A small image classifier, trained from scratch.
Model: 0.907M parameters, 32-pixel images, arch convmixer, activation leaky_relu, depths [8].
Training: soap at rate 0.0014, 8800 steps.
Rows from block 2, named by matrix and row number. Each number is 128 + 32 x the weight over its row's rms, rounded and kept within 0 to 255. All counts start at 0. After the name is the row's rms in percent of the matrix's.
# pw: pointwise conv (model.blocks.2.pw.weight, 320x320x1x1), inputs 46-91
pw.82 091 [ 91  90 162  85 134 140 159 125 123 150 157 191 156  96 156 135 120 116 146 119 103 141 144 112 113  49 158  97 159 112 140 122 101 132 131 177 156 105 158 119 158 141 127 115  65 167]
pw.83 088 [140 142 168 156 111 125 117 130 128 108 142 108 131 116 112 112 124  90 141 129  73 166 113 135  82 170 132 102 185 121 103  92 143  62 119 174 179  98 116 115  89  99  64 123 163  66]
pw.84 086 [186  95 147 123 103 243  69 158 118 159 129  86 100 134 155 132 135 138 125  67 120 170  85 111 161 129 133 114 156  89 147  98 112 126 145 118 140 123 141 146 116 131 123 146 114 116]
pw.85 094 [152 106 154 107 142 130 122 132 121 229 113 109 123 117 136 129 107 117 125 141 113  88 154 138 136  88 142 148 146  91 163 125 168 177 128  96 166 183 126 112 184 105 214 138  98 105]
pw.86 086 [ 84 118 172 128 134 157 115 122 138  86 125 126  96 143 142 166 177 152 122 154 124  98 138 131  83  57 103  58 121  56 134 176  85 118 133  82 184 133 103 169 104 120  75 210 110 108]
pw.87 110 [155 133 141 187 105 182 152 136 234 172 132 157 116 148 162 133 130  58 112 197 122  98 113  68  96 125 146 152 130 119 118 149 157 138 196 145 125 113  94 137 204 127  90 160 151 183]
pw.88 105 [139 145 116 134 146 132 177 127 170 129 155 130 139 123 128 128 145 191 114 121 121 114 130 126 177  90 126 144 162 152 152 136 113 147 130 155 208 115 119 232 163 123 135 113 129 128]
pw.89 094 [179 117 128 111 101 184 102 195 194  69 114 167  83 124 110  76 111 122 176  92 115  88 115 120 199  82 136 109 117 116 139 134 181  99 113 141 143 185 131 165 147 137 149  81 133 124]
pw.90 112 [133 100 130 195 121 141 122 194 114 123 121  66 167 125 135 142 132 146  68 161  84 235 123  76  94  92 103 107 149 161 129  94 112 143 145 131 157 130 141 143 176 114 138 170  97 100]
pw.91 102 [142 131 175 107 128 168 129 153 123 145 107  88 156 103 117 161 168 146 115 126 180 200 134 163  92 155  95 138  82 148 135 165 118 127 140 109 159 187 122 105 113 149  98  83 162 124]
pw.92 108 [107  90 130 208  29 131 130 197 100 141 150 119 126 109 109 130 128 107 127 119  99 111 128 104 107 107 129 152 146 125 126  85 128 150  90 165 139 114 119 111 187 136  96 104 122 174]
pw.93 106 [145 151 105 137 141 167 230 109 170 137 102 167  99 136  97 166 162 111 128 160 142 115 130 157 139 167 151 103 159 153 145 127 142 141 150  84 158 129 116  86 115 169 137 162 126 181]
pw.94 106 [127  60 135 121  77  91 132 148  88 116 136 179 141 144 102 157 101 154  83 130  47 125 101 106 103  85 108  75 147 139 123 111 129 144 124 138 120 122 198  86 125 145 125 139 174  75]
pw.95 100 [126 167 109 139 164 132 156 122 112  85  59 116 115 109 159 141 139 114 209  93 104 133 183 142 130  97 197  99 114 167 101 117 143 150  68 124 143 111  64 219 163 123  62 183 129  94]
pw.96 102 [122 148 123 154 130 111 151 104  82 136 121 104  47 133 144 109 145 114 118 131 108 124 195 110 119 122 120 147 186 139 145 129 130 144 138 145 110 137  98 128 166 178 154 103 111  97]
pw.97 089 [173  80 135  67 106 164 151 112 172 113 103 158  99 119 107 113  77 121 144  90  67 124 159 201 162 210 159 135 139 112  82 129  64 104 135 152 146 145 113 127 103 135  88 153 138 124]
pw.98 100 [127 116 162 123  87 150 149 135 160 134 183 165 123 113 136 113 146 133 118  41 136  85 174 148 142 116 101 106 102 124 115 131 147 169 174 137 141 177  83 112 148 128 117  79 154 139]
pw.99 103 [151 144 204  94 112 150  98 103  68 131 132 128 174 109  69 118  93  32 114 130 144 118 112 134 135 171 136 162 153 149 102 151 113 161  64 118  78 152 123 162 154 130  87 128  98 141]
pw.100 102 [143 121 177  95  95 162  81 154 112 117  95 142 116  88 157  81 156 148 127 143  57  33  80 120 168 126 109 127 126 103  78  89  58 138 151  94 147  61 117 109 128 163 110 151 110 159]
pw.101 112 [119 110 155  52  72  86 205 105 102 163 194  84 113  94 156  91 164  74 149 139 144  94 125 108 111 223 175 146 132 128 140  88 136 129 100 106 143 117 142 161 149 107  91  80 133  56]
pw.102 102 [ 73 122 142  93  91  76 201 123 127 131  98 168 118 118 124 143 112 119 119 106 106 117 134 122 121 225 139 197 174 124 122 145 117 133 176 161 122 105 139 160 173  79 102 156 109  78]
pw.103 095 [109 134 204 197 160 136 187 173 155 128 192 120 133 111 147 188 145 106 118 121 125 146 143 127 125 178 120  87 121 159  98  67 121 198 140 120 141 130 148  57 148 114 105  90  95 151]
pw.104 089 [107 130 125 144 136 127 174 101 209 138 137 138 180 135 187 133 141 111  98 169 143 144 152 110 126 151 112 133 137 159 160 127 142 109  88 135 151 132 150 184 177 106  87 148 122 124]
pw.105 086 [120 109 125 121  52 129  82 163 116 120 136 107 130 100  98 108  85 174 153 109 115 100 111 145 104 143 184 141 169 136  68 122 131  95 103 130 149 131 154 102 187 150 113 127 149 192]
pw.106 098 [197 150 133 131  76 180 129 185 155 102 200 139 121 100 149 116  85 118 108  86  81 100 127 118 118  98  92 142 114 167  75 102 109 170 113 133 154 157 124 103 119 153  57 115 129 100]
pw.107 110 [101 137  98  97  99 144 139 126 140 126  82 158 100  63  86  90 125  82 147 143 151  91 152 123 146 139 143  70  83 112 119 112 168 141 120 127 109 109 140 123 158  95 110  76 192 131]
pw.108 101 [113  79 131 143  14 102  95  98  86 146 127 177 172 123 103 164  89 160 145 115 174 137  98 141 140  75 128 121 128 159 156 165 133 110 104  64 129  54 116 148 133 164 122 155 149 156]
pw.109 104 [110 102  94  91 107 159 108 131 112  70 136 132 141 114 106 129  69 107 106 103 137 119  83 140 163 124 138 165 126 116  89 125 126 117  89 150 137 141 171 112 119 109 163 133 134 141]
pw.110 091 [146 100  86 132 113 106 105 152 190 139 143 127 134 166  95 138  86 135 149 172 101 140 147 167  93 101 111 122 157 186 134 122 148  81  91  53 157  78 130 189 126  93  76  98 166 111]
pw.111 101 [122 101 128 184  88 168 158 193 142 130 204 126 150  74 142 102  81 117 109 137  93 110 110 120 135  68 104 102 100  70 153  81  12 188 118 137 111 133 145 151  66 154 110 132 129 127]
pw.112 089 [121 141 115 204 112 121 132 149  96 113 158 108 150 171 145 100 156 166 156  59 138  95 163  89 181 119 126 168 115  86 105  60 151 140 132 144  95 105 149 130 164 112 158 153 174 154]
pw.113 116 [108 123 149 135  70 136  72 111 156 144  83 181 118 165 147 148  94 139 177 125 122 100 109 127 131 104 142 121  97 122 141 150 107 117 199 173 158  75 127  88 121 130 127 105 157 101]
pw.114 099 [168 140 103 111  81 160  74 203 158 115 109 182 136 111 121 146 124 168 190  68 174 130 109 134 124 173 161 108 132  74  83 126 113 148 100  93 159 138 116 135 104 166  90 121 119 139]
pw.115 103 [ 98 136  96 176  31 165  82 122 131  89 141 171 121 106 159 107 143 160 145 104  90 129  62 132 123 166  99 152 141 169 145 102 149 151 132 125 129  98 132 118 157  82 114 130 144 101]
pw.116 106 [109 101 127 154 136 163  92 129 129 108 132 158  78 197  41 140 104 115 134 125 128 198 119 140 119 137 107 173 149 151 115 119  38 168 101 137 127 147 122 116 118 172 126 123 121 129]
pw.117 093 [112 164  84  73 126 126 122 149 180 239 156 146 103 130 144 112 156  65  70 108 101  77 126  81 118 123 143  72 143 110 145 119 132 146 161 152  86 127 112 178 152 162 119 159  62  91]
pw.118 079 [144  83 158  89 123 149 112 183 181  63 164 125 152 133 121  96 118 157 146 141 150  70  93 156 138 135 188 129 113 141 166 137 135 153 159 146  84 122 162 149 131 145 139 125 209 124]
pw.119 099 [ 99 100 153 110 124 135  48 126  75 124 147  85  87 141 104  66 132 171 109  59  73 141 154 134 163 132 136 132 109 126 132 134 112 189 130 186 166 115 151 113 131 179 133 124 165 104]
pw.120 109 [175 148 158 158 191 152 108 161  85  99 110 165 204 147 122 125 152 134 125 133 165 115 137  91 100 109 142 139 148 110 142 181  94 161 139 135  73 117 121 156 117 126  89 109 114 106]
pw.121 101 [ 89 134 113  86 224 151 146  99 149 191 143 141 146 141 149 155 121 101  97 165 220  92 136 136 151 137 122 106 109 120 151 206 135 120 175 159 164 143 175 123  77  90  80 138 147 119]
pw.122 094 [ 88  98  77  73 116 183 132 113 144 202 145 119  83 138 162 103  64  86 139 151 103 146  84 140 186 132  85 124  74 141 130 112 130 144 162 105 137  50 136 109 156  86 107 148 154 108]
pw.123 084 [169 135  93 136 179  82  49  70 128 112 104 186 108 192 111 127 165 117 139  94 179 122  59 116 115 191 176 109  78 135 106  94 152  92 141 140 122 109 144 156 155 147 157 158 123 190]
pw.124 096 [156 142 157 108  84 104 135 212 145 152  83 112 151 102 124 167 126 171 118  23 187 144  75 205 149 118 161 116 123 157 184 106 191  82  83 111  81 103 183 121 118 112  80 118 173 133]
pw.125 103 [168 128 143 165 116 111 107  97 203 144 120 118 134 156 138 128 162  72 160  84 115 172 138 193 147 148 144 219 148 165  97 147 174 111 151 146 107 123 138 123 117 129  81 136 121 111]
pw.126 090 [140 153 131 126 129 168 142 159 135  91 117 147 110 119 112  94  90 169 107 136 159  60 141 151 130 141 120 173 123 165 123 159 232 110 144 117 167 143 130 125 178 134 178 154 127 185]
pw.127 110 [ 93 182 155  96 117  88  85 118 151 132  85  99  28 250 108 126 124 116 162 120 145  69 106  82  61 122 125 114 144 163 114 133  94 153 138 108 137  98 108 101 102 148 207  78 149 141]
pw.128 093 [144 144 165 129 195 104 113 135 107  93 146  90 115 151 115  81 149 154  78 134  92 111 161 154 109 162 121  84  94 133  25 130 131  75  87  91 146 184 140  89 131 140  90 121 143 137]
pw.129 108 [139 107 152 147 164 115  90 100 154  88 170 110 174 121 111 129  96 128 190  87  83  68 137 133 150 106 131 151 139 129 155 105  90 125 135 137 101  86  81 137 134  98 139 108 167 201]
pw.130 110 [113  84 149 187 121 151  64 199 173 162 111 106  85 110 120 135 141 111 103  72 152 112 105 157 117 103 127 170 151 127 123 116 125 190 126 145  90  83  89 131  83  84 163  70  96 152]
pw.131 104 [133 125 125  75 134 128 139  90 179 168  91 115 128 151 118 136 165 158 131 145 171 140  88 119 152 121 139 117 146  77 131 119 104 135 100 144 137 118 119 124  98 200 101 164 109 132]
pw.132 110 [161 156 126  83 132  94 148 130 147 133 127 112 127 141 137 119 169 147  99  81 170 160  74  90 141 147 171 139  91 137 105 119 152 141 167  99 115 109 174  93 128 200  64 140 192 140]
pw.133 102 [166 152 134 195 168 181 139 114  64 164  96  88 120 103 155  92 101  95  86 130 173 155 137  82 109  85 129 147 138 149 104  98 158 130 169 150  80 145 106 165 169 179 109 111 144 131]
pw.134 109 [ 91 122 129 166 151 105 187 166 201 155 128 149 126 162 125 157 124  95 147 186 162 111 125  80 108 135 102 166  97 186 127 148 150  70 170 162 159 166 124 132 168  90 116 157 119 161]
pw.135 115 [166  87 161 122 193 108 109 138  92  91 136 107 179 176 101 164 151 182 137 126  89 124 161 119 141 118 137 161  94 106 156 111  95 158 162 111 135 168 167 130  94 112 160  74 122  88]
pw.136 100 [138 136 150 140 137 141 120 118 136  94 115 110 101 112 104 119 164  91 185 190  78 127 156  98 115  95 124 225 121  68 156 142 113 143 123 127 130 119 107 113 139 108 119  89  80  80]
pw.137 096 [103 120 127 117 154 130 116 125 132 133 110 113 103 114  90 104 119 157 169 226 130 152  91 161 126  81 111 135 132 153 113  53 126 165 104 135 118 139  99 156 124 154 168 132  87 111]
pw.138 108 [145 151 154 223  94 159 134  76 140 133 103 172 121 119 117 110 111 146 157 145 149 117 171 167 140 187 102 114 134 105 120 170 154 176 158 123  64 131 147  90  78 177 165 105 183 145]
pw.139 114 [156 153 132 129  82 151 115 123 158 195 124 144  42 107 159 142  89 176 179 159  95 159 133 159 114 128 136 159 172 124 127 137 169 120  92 153  87 110 133  94 163 129 165 175  99  97]
pw.140 085 [128 151 157 114  93 165  85 133 104 146 120 124  57 172 131 115 136 127  55  88 127 143 197 135 143 113 156  60 150 107 171  90  97 134 107 121 186 123 119 103 107  77 171 143 183 217]
pw.141 096 [139  83  89 165  37 157 111 142 112 213 160 167 151 145 143 141 174 160 127 157 105 170 192 126 106  85 121 138 143 111 169 121 155 100 116 122 110 101 144 142 158 204 145 177 163 138]
pw.142 096 [ 88 112 149 113 100 172 210 155 142  64 145 105 132 136 141  88 136 106 196 129 125  92  80 116 138 142 123 140  92 151  61  91  64 164 166 238 126 136 169 112  95 160 109 102 138 150]
pw.143 095 [119  82 141 146 136 178 119 199 123 118 123 107 101 173 129 116 138  80  72 112 124 143 119 177 108 160  58 159 169 131  27 180  87 111 122 131 124 159 120 120 189 122 127 146 113 108]
pw.144 095 [148 152 137  97 201 117  80 105 162 115  93 201  86 112 128 125 128 109 214 130 179 124 105 106  91 115 123  71 129 181 166 104 147  89 151 115  90 143 168 112  70 144  59 140  99  90]
pw.145 101 [112 152 144 114  54 108 176 125 150 145 109 128 130  69 151 125 177 171 141  86 164 182 140 158  95 114  52  88 134 162 121 139 120 116 126 175  85 132 105 149 118 157 125 174 119 149]
pw.146 102 [127 128 138 102 126 111 116 205 153 187 142 167 116 144 147 124 116 140 119 128  71 110 127 166 185 134 164 102 124 101 118 150 129 205  66 205 112 143 174  79  85 142 116 112 152  88]
pw.147 088 [169  89  73 148 146 136  81 152 159 151 126 122 102 105 105  85 107 102 135 138  27  97 167 194  99 127 168 131 120 144 135 157 130 124  38 117 121 102 102  97 152 138  94 113 144 118]
pw.148 111 [117 147  96 102 151 167  98 170  73  78  63 110  63  52 164 133 105 162 119  31  86 128 134 151 102 153 113 134 108  85 160 119 155 147 103  82 159 136  96 113 119 196 117  77 104 129]
pw.149 096 [ 79 161 129  83  93  70 134 126 120 126  97 152 113 125 115 126 100  93 171  12 125 198 105 135 111 136 123 185 125  56 146 142 130 134 110 143  98 134 133 157  98 116 108 148 128  69]
pw.150 095 [117 129 164 145 163 129 167 112 205 161 131 166 109 135 186 136  69 112  77 199 133 137  85 118 105 162 162 187  90 135 103 138  98 100 201 130  45 135 108  82 177 117 122 127 104 183]
pw.151 096 [ 78  84 143  70 146 119 110 107 146  71 199 180 135 138 106 156 101 170 162 104  85 145 123  68 168 111 152  71 137 179 159  91 103 112 161 136 134 136  73  87 122 124 105 160 111 169]
pw.152 107 [121 149 143  88  79 121 178 139 190 100 152 133 169 156 120  79 135 135 158 229 106 141 139  72  98 183 123 179 138 157 101 158 116 163 187 185 140 129 158 100 181  82 136 104 116 131]
pw.153 103 [115 107 173 146 136  74 139 140 129 101 109 128 187 108 111 181 119 182 164  94 148 146 166 123 112 174 123  90 114 125 130 105 105  97 169  69 121 116 133 105 175  65 202 126 102 107]
pw.154 106 [113 128 127 154 122 126 163 128 161 101 188 134  59  85 140  47  96 109 164  94  61 134 143  79 120 149 140 148 146 126 147 112 112 129 159  70 123 106 100  97  99 193 153 159 143  82]
pw.155 087 [ 90 106 167 131 155  90  98  92 191 131 137 120 129  97 116 144 128 140 130 114 100 149 174  95  88 107 158 121 103 127 129 136 110  68  73 152 152 130 131 141 161 145  75 168 146 140]
pw.156 105 [ 51  77 161 145 158 181 193 126 165  94 132 120  92 141  94 176 123 104 130 133 166 143 132 133  90 105 100  87 156 171  98 110 109 117 110 142 191 129 105 125 198 112 139 130 121 146]
pw.157 113 [119 141 149 154  83 142 171 174 107 164  93  98  86 160 155 126 111 107 154 223  77 125 114  99 110 138  68 132 146  89 128 153 153 165 176 162 126 115 127 105 108  66  78 113 103 141]
pw.158 093 [121  78 119 106 157  92 166 164  84 117 108 136 149 128  95 155 108 155 115 114 172 162 120 100 140  95 166  81 138 125  98 135 133 131  95 121  77 171 183 151 107 131  76 105 171 154]
pw.159 085 [112 132 184 152 122 185 163 131  84 112  86 143 125  88 140 182 124  89 129 120 118 138 123  92 119 133  86  88 113 141 118 103 150 128 157 159 167 146 110 161 130 134 115 145 108  79]
pw.160 090 [101 129 136  99 133 175 131 192 159 103 111 161 104  75 102 148 129 159 155 106 110 103  85  95 118 155  26 147 118 156 104 125 141  90 153 102 120 129 173 139 148 141 136 139 134 112]
pw.161 100 [132 105 143 115 142 152  97 137 139 146 105 140 122 100 125  98 160 104 158 182 134 111 161 125  98 133 176  82 122 128 113 122 140 155 126  82 151  81 136 138 180 156 148 137 139  65]
pw.162 107 [132 130  98 104 109 143  91 167 133 139 124  61  98 142 116 115 134 122 185  86  74  96 157  83 179 115  82 153 146  92  87 137 114 130 167 153 118  95 136  68  67 141 116  81 103  97]
pw.163 096 [130 127 142 146  74 121 107 168  82  98 102 145 113 104 115 156 155 127 129 144 175 160 162 104 245 139 127 173 146 138  87 125 108 162 136 125 124 192 129 114 101 154 145 101 141 172]
pw.164 100 [140 129 113 118 118  81  96 177 157 116 125 156 118 250  92 124 116 145 115 128 141 104 114 147 128  66 107 114 102 159 138 109 105 161 126 167 122 138 184 138 154 186 118 196 127 146]
pw.165 085 [ 97 110 115 143 204  99 126 189 158 139 189 124 138 124  80  97 127  97 166  68 156 136 121 101 175 156 154 110 181 163  95  99 158 146  93 141 139 154 122 152 144 102 124 149  71 176]
pw.166 101 [149 162 133 133  83 134 163 204 168  66 160 150  76 125 114 101 143 113 101 118 106 149 186 117 152 115 149 148 164 184  45 125 135 114 118  86 113  97 107 110  71 154 145 149  79 104]
pw.167 112 [152 166 179 121 127 113 177 124 147 113 187 151 100 234 161 151  99  92 135 141 234 193 128 139 188 112 140  95  69 139 105 122 137 158 104 150  81  97 133 167 197  94  91 133  98 118]
pw.168 114 [131 145 123  96 114 136 134 120 130 108 115 116 207 164 100 148  74  96 129 151 128 111  73 140  94 130 116 170 149 140  94 106 111 180 188 145 165 176  63 174 142 128 124 138 112 138]
pw.169 088 [108 149 156  69 185 140 148 131 133 103 121 106  82  89 120  91 160 173 148 138 156 143 142 120 135 132 139  78 130 181 123 136  90 164 128 113 143 119 147 109  81 185 148 144  91 120]
pw.170 099 [112 138 171 131 164 141 115 221 111 137 160 158 186 149 114 130 146 151  32 153  80  99 127 140 118 112 147 115 149 134 127 119 134 138 129 108 164 163 127 137 155 169 115 145  89 116]
pw.171 097 [131 166 119 155 167 125 121 101 177 211 131  96 119 138 124  63 159 167 102 116 143  98 100 163 117  65 130 121 126 125  85 137 116 120 101 114  76 135 139  51 131 118 109 159 108 101]
pw.172 113 [122  94 102 111 119 119  83 154 107 194 133 163 145 199 144 157 140 140 157 110 147 181 200 101 187  95 132 207 128 142 136 177 144 137 128 133 107 116 116  75 153 108  91 114  50 118]
pw.173 114 [ 99  71 117  74 176 134 106 145 121 138  60 128 160 105 135 106 175 104  80 149  85 132 130  98 198 134 129  80  81  89 122 159 157 113 145  97  57 115 138 148 102 100 167 145  79 161]
pw.174 105 [124 155 132 122 119 130 191 124 106 135 149 171  98 198  92 110 171 171 117  79  98 141 127 128 177 124 132  62 113 104 129 129 137 138 143 123 151 124 124  60 167 132 161 147 149 101]
pw.175 097 [101 102 149  96 128 127  89 193 138  96 137  93  91 150  99 113 121 119 116 122 111 142 122  98 218  90 159  59 131 127  73 174  86 186  89 181  98 131 104 128 136 138 124 140 127 161]
pw.176 097 [127 107 102  74 115 118 130 137 162 154 128  89 149 141 172 163 149 173 112 156 220 128 117 106 145  94 106 128 102  92 114 146 185 152 112 115 172 140 110 175  99 117 101 149 168 138]
pw.177 112 [125 112  99 109 110 176 137 165  92  91 137  68  97  79  85 116 106 154 153  68  74 110 113  91 122  73 169 122 176 120  80 121 144 112 167 164  76 117 186 135 135 142 139 141 131 127]
pw.178 098 [ 81 149 137  61  48 107 157 128 172 126 101 114  61 131 148 105 111 153 159 125  59 121 127  70 108 128 108 166 122 179  92 111  93 134 101 205 137 115 159 143 166 116 112 101 113 144]
pw.179 104 [155 134 218 138 171 160 138 134  87 112 130 146  97 125 121 106 145 112 123 130  84 102  99 127 189 135 188  44 152 125 128 130 143  79 148 170 153 135 140 117 177 117 172 123  84 145]
pw.180 093 [134 124 116  92  91 135  98 165 123  81 128 148  93 127 135 199 136 147 177 135  83 161 105  78 143 128 132  78 111 137  97 141 159  93  98  71 118 149 112 156 116 140 143 125 156 188]
pw.181 115 [129 156  84 146 115 167 135 118 121  93 135 158 154  91 114 155 118  69  96 145 131 112 149 110 119  85  93 154 119 119 151 148 121 110 100 126 192 112 153 184  83 182 104 123 195 164]
pw.182 102 [160 138 100 176  69 117 114 173 143 125 156 130 149 109 148 116 121 151  98 127 148 108 132 113 149 186 170 136 185 148 139 127 113 106  92 139 181 148  77 104 141 147 156 133 101 109]
pw.183 107 [183 118  70 245 129 193 130 154 137 115 168 141  73 174 148 151 102 100  95 119 103  91 152 153 114  76 120 173 155 126 149  99  73 123 118 170 146 138 103 164 141 167 165  35  71 150]
pw.184 098 [ 89 142 113 194  88  67 162 124 141 158 134 129 127 122 127 111 146 134 123 129 138 176  57 134 123 146 106 141 106 111 129 122 133  86 100  93 177 104 107 119 184 148 131 157  99  92]
pw.185 098 [132 169 120 137  55  87 140  89 182 151 139 246 116 148 127 129  89 164  81  80 122 119 155 131 109 170 146 117 162 163 166 135 119 135 142 114  93  90 148 126  67 142  57 116 101 109]
pw.186 105 [106 192 131 108  82  65 171  96 110 138  60 105  60 117 147 112 124 123 145  97  95 163 212 142 127 157 121 186 119 133 191  83 122  80 158 169 127 132 151  83 101 184 123  95 154 117]
pw.187 103 [ 95 121 113 132  67 127 117  86 184 106 149 126 116 133  72 133 164 162 193  71  90 158 132 152 107 105 103 146 140 138 120 123 114 141 152 133  96 122  60 122 143 100 155 121 120 101]
pw.188 104 [178 132 133 118 109 130  78 154  46 194 132 236 136 160 112 179 153 112 127  27 170 145 150 139 168 197 133 147 133 101 191 159 159 158 142  90 138 141 125 114 118 157 135 112  94 108]
pw.189 096 [ 86  71 117 108 148 165 135 119 131 155 106 108 126 148 104 144 124  82  95 203 132  75 144  80 101 113  75  64  95 141 110 132 142 116 147 164 175 137 126 135 133 133 112 161 147 197]
pw.190 095 [170 150 111 103  92 123 202 179 122 118  68 137 146 135 124 107 123 191 122 157 209  67  87 115  94 163 175 119 140  78 163 174 131  90 106 139 132 129 107 122 167 129 152 113 101 159]
pw.191 093 [ 83 124 149  96 122 126 107 144 119 121 128 123 101 104  86 117 125 165 133  98 140  96 122 109 109 108 151 140 123  77 145 123 170 171 122 108  71 138 140 206  43 143 106  97 183 125]
pw.192 098 [119 196  86 135 170 187 114 164 150  89 124 139  88 157 126  86 140 153 144 154 179 136 173  88  81 112 130 120 114 110 108 113 155 103 129 137 143 129  79 122 126 113  68 129 163 156]
pw.193 099 [136 124 128  86  50 190 128 131 168 120 136  91 101 111  90 166 109 111  91 111  77 107 100  92 164 109 131 141 122 170 151 112 120 179 153 123 118 145  99 130 147  72 119 111 136  51]
pw.194 106 [156 141 158 110 171 118 108  61 151 121 139 138 122 184 132 158  91 134 151  87  80 131 129 103 125 132 126 171 148  79 106 135 130 144 189  73 127  94 174 141 145  82 138 152 118  64]
pw.195 088 [138  92 116 105 118  61 110 108  97 114 115 152 176 139 147 106 108 123 104 161 138 102 131 102  91 115 132 102 132 139 143 124 129 128  95 145 103 106 143 193 139 105 143 143 158 161]
pw.196 094 [157 170 129 135 129 145 129 168 137 118 150 196 155 122 123 132 169 108  49 101 118 124 177 120  91 144  93  85 114 150 119  84 130 226 129 167  93 118 148 143 126 158 162 110 143 173]
pw.197 097 [ 82 110 124 122  82 188 129 127 130 104 163 133  97 136 122 143  51 139 133  72 126 158 100 115 123  98 116 130 105 125  51 164 154  90  89 103 227 151 119 138  69  82 189 171 120 150]
pw.198 108 [127 171 122 114 183 144 157  85 180 116 159  77 102 152  73 130 144  73 141 163 127 102 171 149 126 100 135  71 187 121 148 130  94 101 133  62 128 167 126 121 116 185  83 176 105 143]
pw.199 102 [139 105 129 100  98 159 148 147 154 134 116 154 131  96 124 114 129  95 122 107 105 161 160 126 100 137 113 200  92 130 149 170 149 128  99 141 153 103 135 111 118 136 106 119  93 114]
pw.200 116 [151 143 116  53 111 185 160  82 139 105 110 174 111 148 220 115 113 167 108 199 156 145  84  91 136 163 119 135  57 173 107 120 168 158  76 134  77 119 157  87 156  97 126 133 107 110]
pw.201 101 [137 127  58  94 175 127 163 156 175 173 170  91  82 143  95 134 119 123 132 218 131 134 139  86 149 103 149 203 149 148 102 162 143 128 172  99 174 134 102 106 200 183 125 199 106 142]
pw.202 103 [118  76 218 176 121 171 133 153 145 137 120 118 166 114 150 126 140  71 113 121 134 156  84 130 169 167 165 130  88 101 145 120 145 164 170  96 123 116  80 120 162 125 159 137 113 125]
pw.203 095 [137  97  77 149  67 126 112 156 132 101 133 149  78 138 164 150  94  94 164 132  80 182 102 140  80 136 108 165 132  87 127 116 134 134  88  76 145 105 146 120 162 181 140 111 172 195]
pw.204 100 [149  74 174  89 120 202  86 187 149 130  86 146  61  96  76 105 150  91  93 103  56 190 100 136 138 120 139 107 137  84  82  83 124 156 157 152 118 128 109 115  88 139 148 121 101  88]
pw.205 088 [137  99  93 120  87 141 170 119 159 131 132  83 117  91 125 144 136 114 188 116 127 108 135 153 132 104 109 165 130 115 134 161 164 133 114  64 102 158  74 136 125  99 165  92 169 140]
pw.206 090 [138  91 130  80 172 163  85 128 116  91 103 182 137  95  95 181  85 170 154 118 119 133 127  90 106 180 154  57 109 112 205 140 143 164  86 139 205 153 109 170 169  37 126 100 107 168]
pw.207 103 [134 118 122 105  55 115 131 124  96 108 161 139 173 128 183 138 114  68 141 147 132 129 137 134 152 105 177 142  87  99 102 150 122 127  80 164  73 202  94  86  98 121 128  99  91 131]
pw.208 098 [ 91 125 114  90 114 137 178 170 123 161 108 170  87 154 147 106 111 202 127 127  80 135 134 128 105 116 116 117 164  69 133 178 109 150 128 103  79 110 113 127 183 113 136 119 124  93]
pw.209 090 [157 102 151 120  84 130 134 113  62 145 160 121 160  89  78 150 153 191  88 132 135 105  87 154 147  48 166  97 117  96 159 147 172 115 129 149  98 158 135 152 117 136 148 119 192 113]
pw.210 099 [160 100 188 134 138 105  93 134 139  60 111  96 116 147  89 108 168 157  82  98 202 142 197  82  87 104 123 141 126 128 116 122 164 131 102 134  84 168 158 121 109 180 110 135 123  48]
pw.211 098 [107 101 115 107 146 120 120 138 164 140  96  99 100  94 125 129 105 128 141 156 164 104 102 110 107  97 157 153  87 155 157 122 114 129 141 136 148 164 160 148  91 101  83 167  94  48]
pw.212 095 [175 101 111 105  74  97 141  84 165 138  53  88 134  74 159 113 146 132 127  69 106  98 150 125 133 103 164 134 127 185 126 147  98 109 152 152 167 108  66 104 161  85 157  70  79  64]
pw.213 104 [170  82  97 100 200 144  64 166 157 138 145  88 125 140  93 158 111 139 132 101 103  44 129 122 159 105  99  82 139  93 110 103 147 116  92 112 155 160 108 144  80  63 123 116 128 122]
pw.214 098 [124 137 156 143 141 132 116 101 122  63 140 100 101 137 154  49 144 104 155 130 135 155 104 109 156  60 143 128 129  93  83 139 157  80 142 152 138 132 193  81 111  61 128 138 138 160]
pw.215 110 [110 128 115 177  90 142  92 128 134 124 112 115  93 143 150 159 144 109  62 152  80 110 117 152 115 139 134 112 142 100 108 139 149 159 135  94  94 125 140 138 134 118 134  75 107  85]
pw.216 101 [113 126 101 121  85 171 158 142 171 158  63 104 112 156 144 109  94 144 142  75  85 148 113 141 171 133 121 160 133 176  69 128 154 161 132 143 130 161 155 114 124  69 118  80 152 123]
pw.217 100 [ 82  80  89 142 160  80 150 104 169  61  99 127 133  99 130  87 167 179  83 136 108  79 177  77  57 186  63  43 149 150 148 164 109  99 173  89 110 124 128 178 156 138 131 118 173 118]
pw.218 100 [118 120 151 155 129 145  86 122 174  83 206 118 130 151 128 157 103  65 152 123 169 122 124  57 138  92 147 110 117 119 131 102 100 137  84 141 128  90 130 185 156  97 166 152 183 119]
pw.219 082 [163 138  92 152 108 116 158 139 106  97 115 151 109  76 133 100 171  92 112  70 126  35 162 128  67 106 110 209 170 147  78 149 131 170 122  71 130 124 145 100  96 111 100 118 111  72]
pw.220 095 [159  90 142 101 153 175  71 177 128 126 132 153 135  93 105 130 183 150 159 194 129 115 124  92  99 118 140 155 129  99 128 126 136 101 111 169  79 157 108 131 109 158 136 156 162 115]
pw.221 108 [ 60 159 154 255 143 110 113  78 119 101 195 114 128 120 125 147 129 104 105 144  88 127 151 157 183  67  92 143 126 104 148 119  57  49  92 112 134 103 156 131 106 119  38 175 100 158]
pw.222 091 [104 176 198  56  86 104 116 105 142 136 140 134  65 115 156 105 148 114 148 129  53 146 121 159 104 140  97 171 115  94 112 152 161 179 129  47 110 105 120 109 107  80 165 145  85 134]
pw.223 089 [154 169 117  99 184 158 191 113 128 105 144 168  94 115 120 101 105 105 111 143 179  74 169 146 111  54 128 102 128 124  89  98 156 137  98 132 144 139 138 147 144 198 112 114 136 118]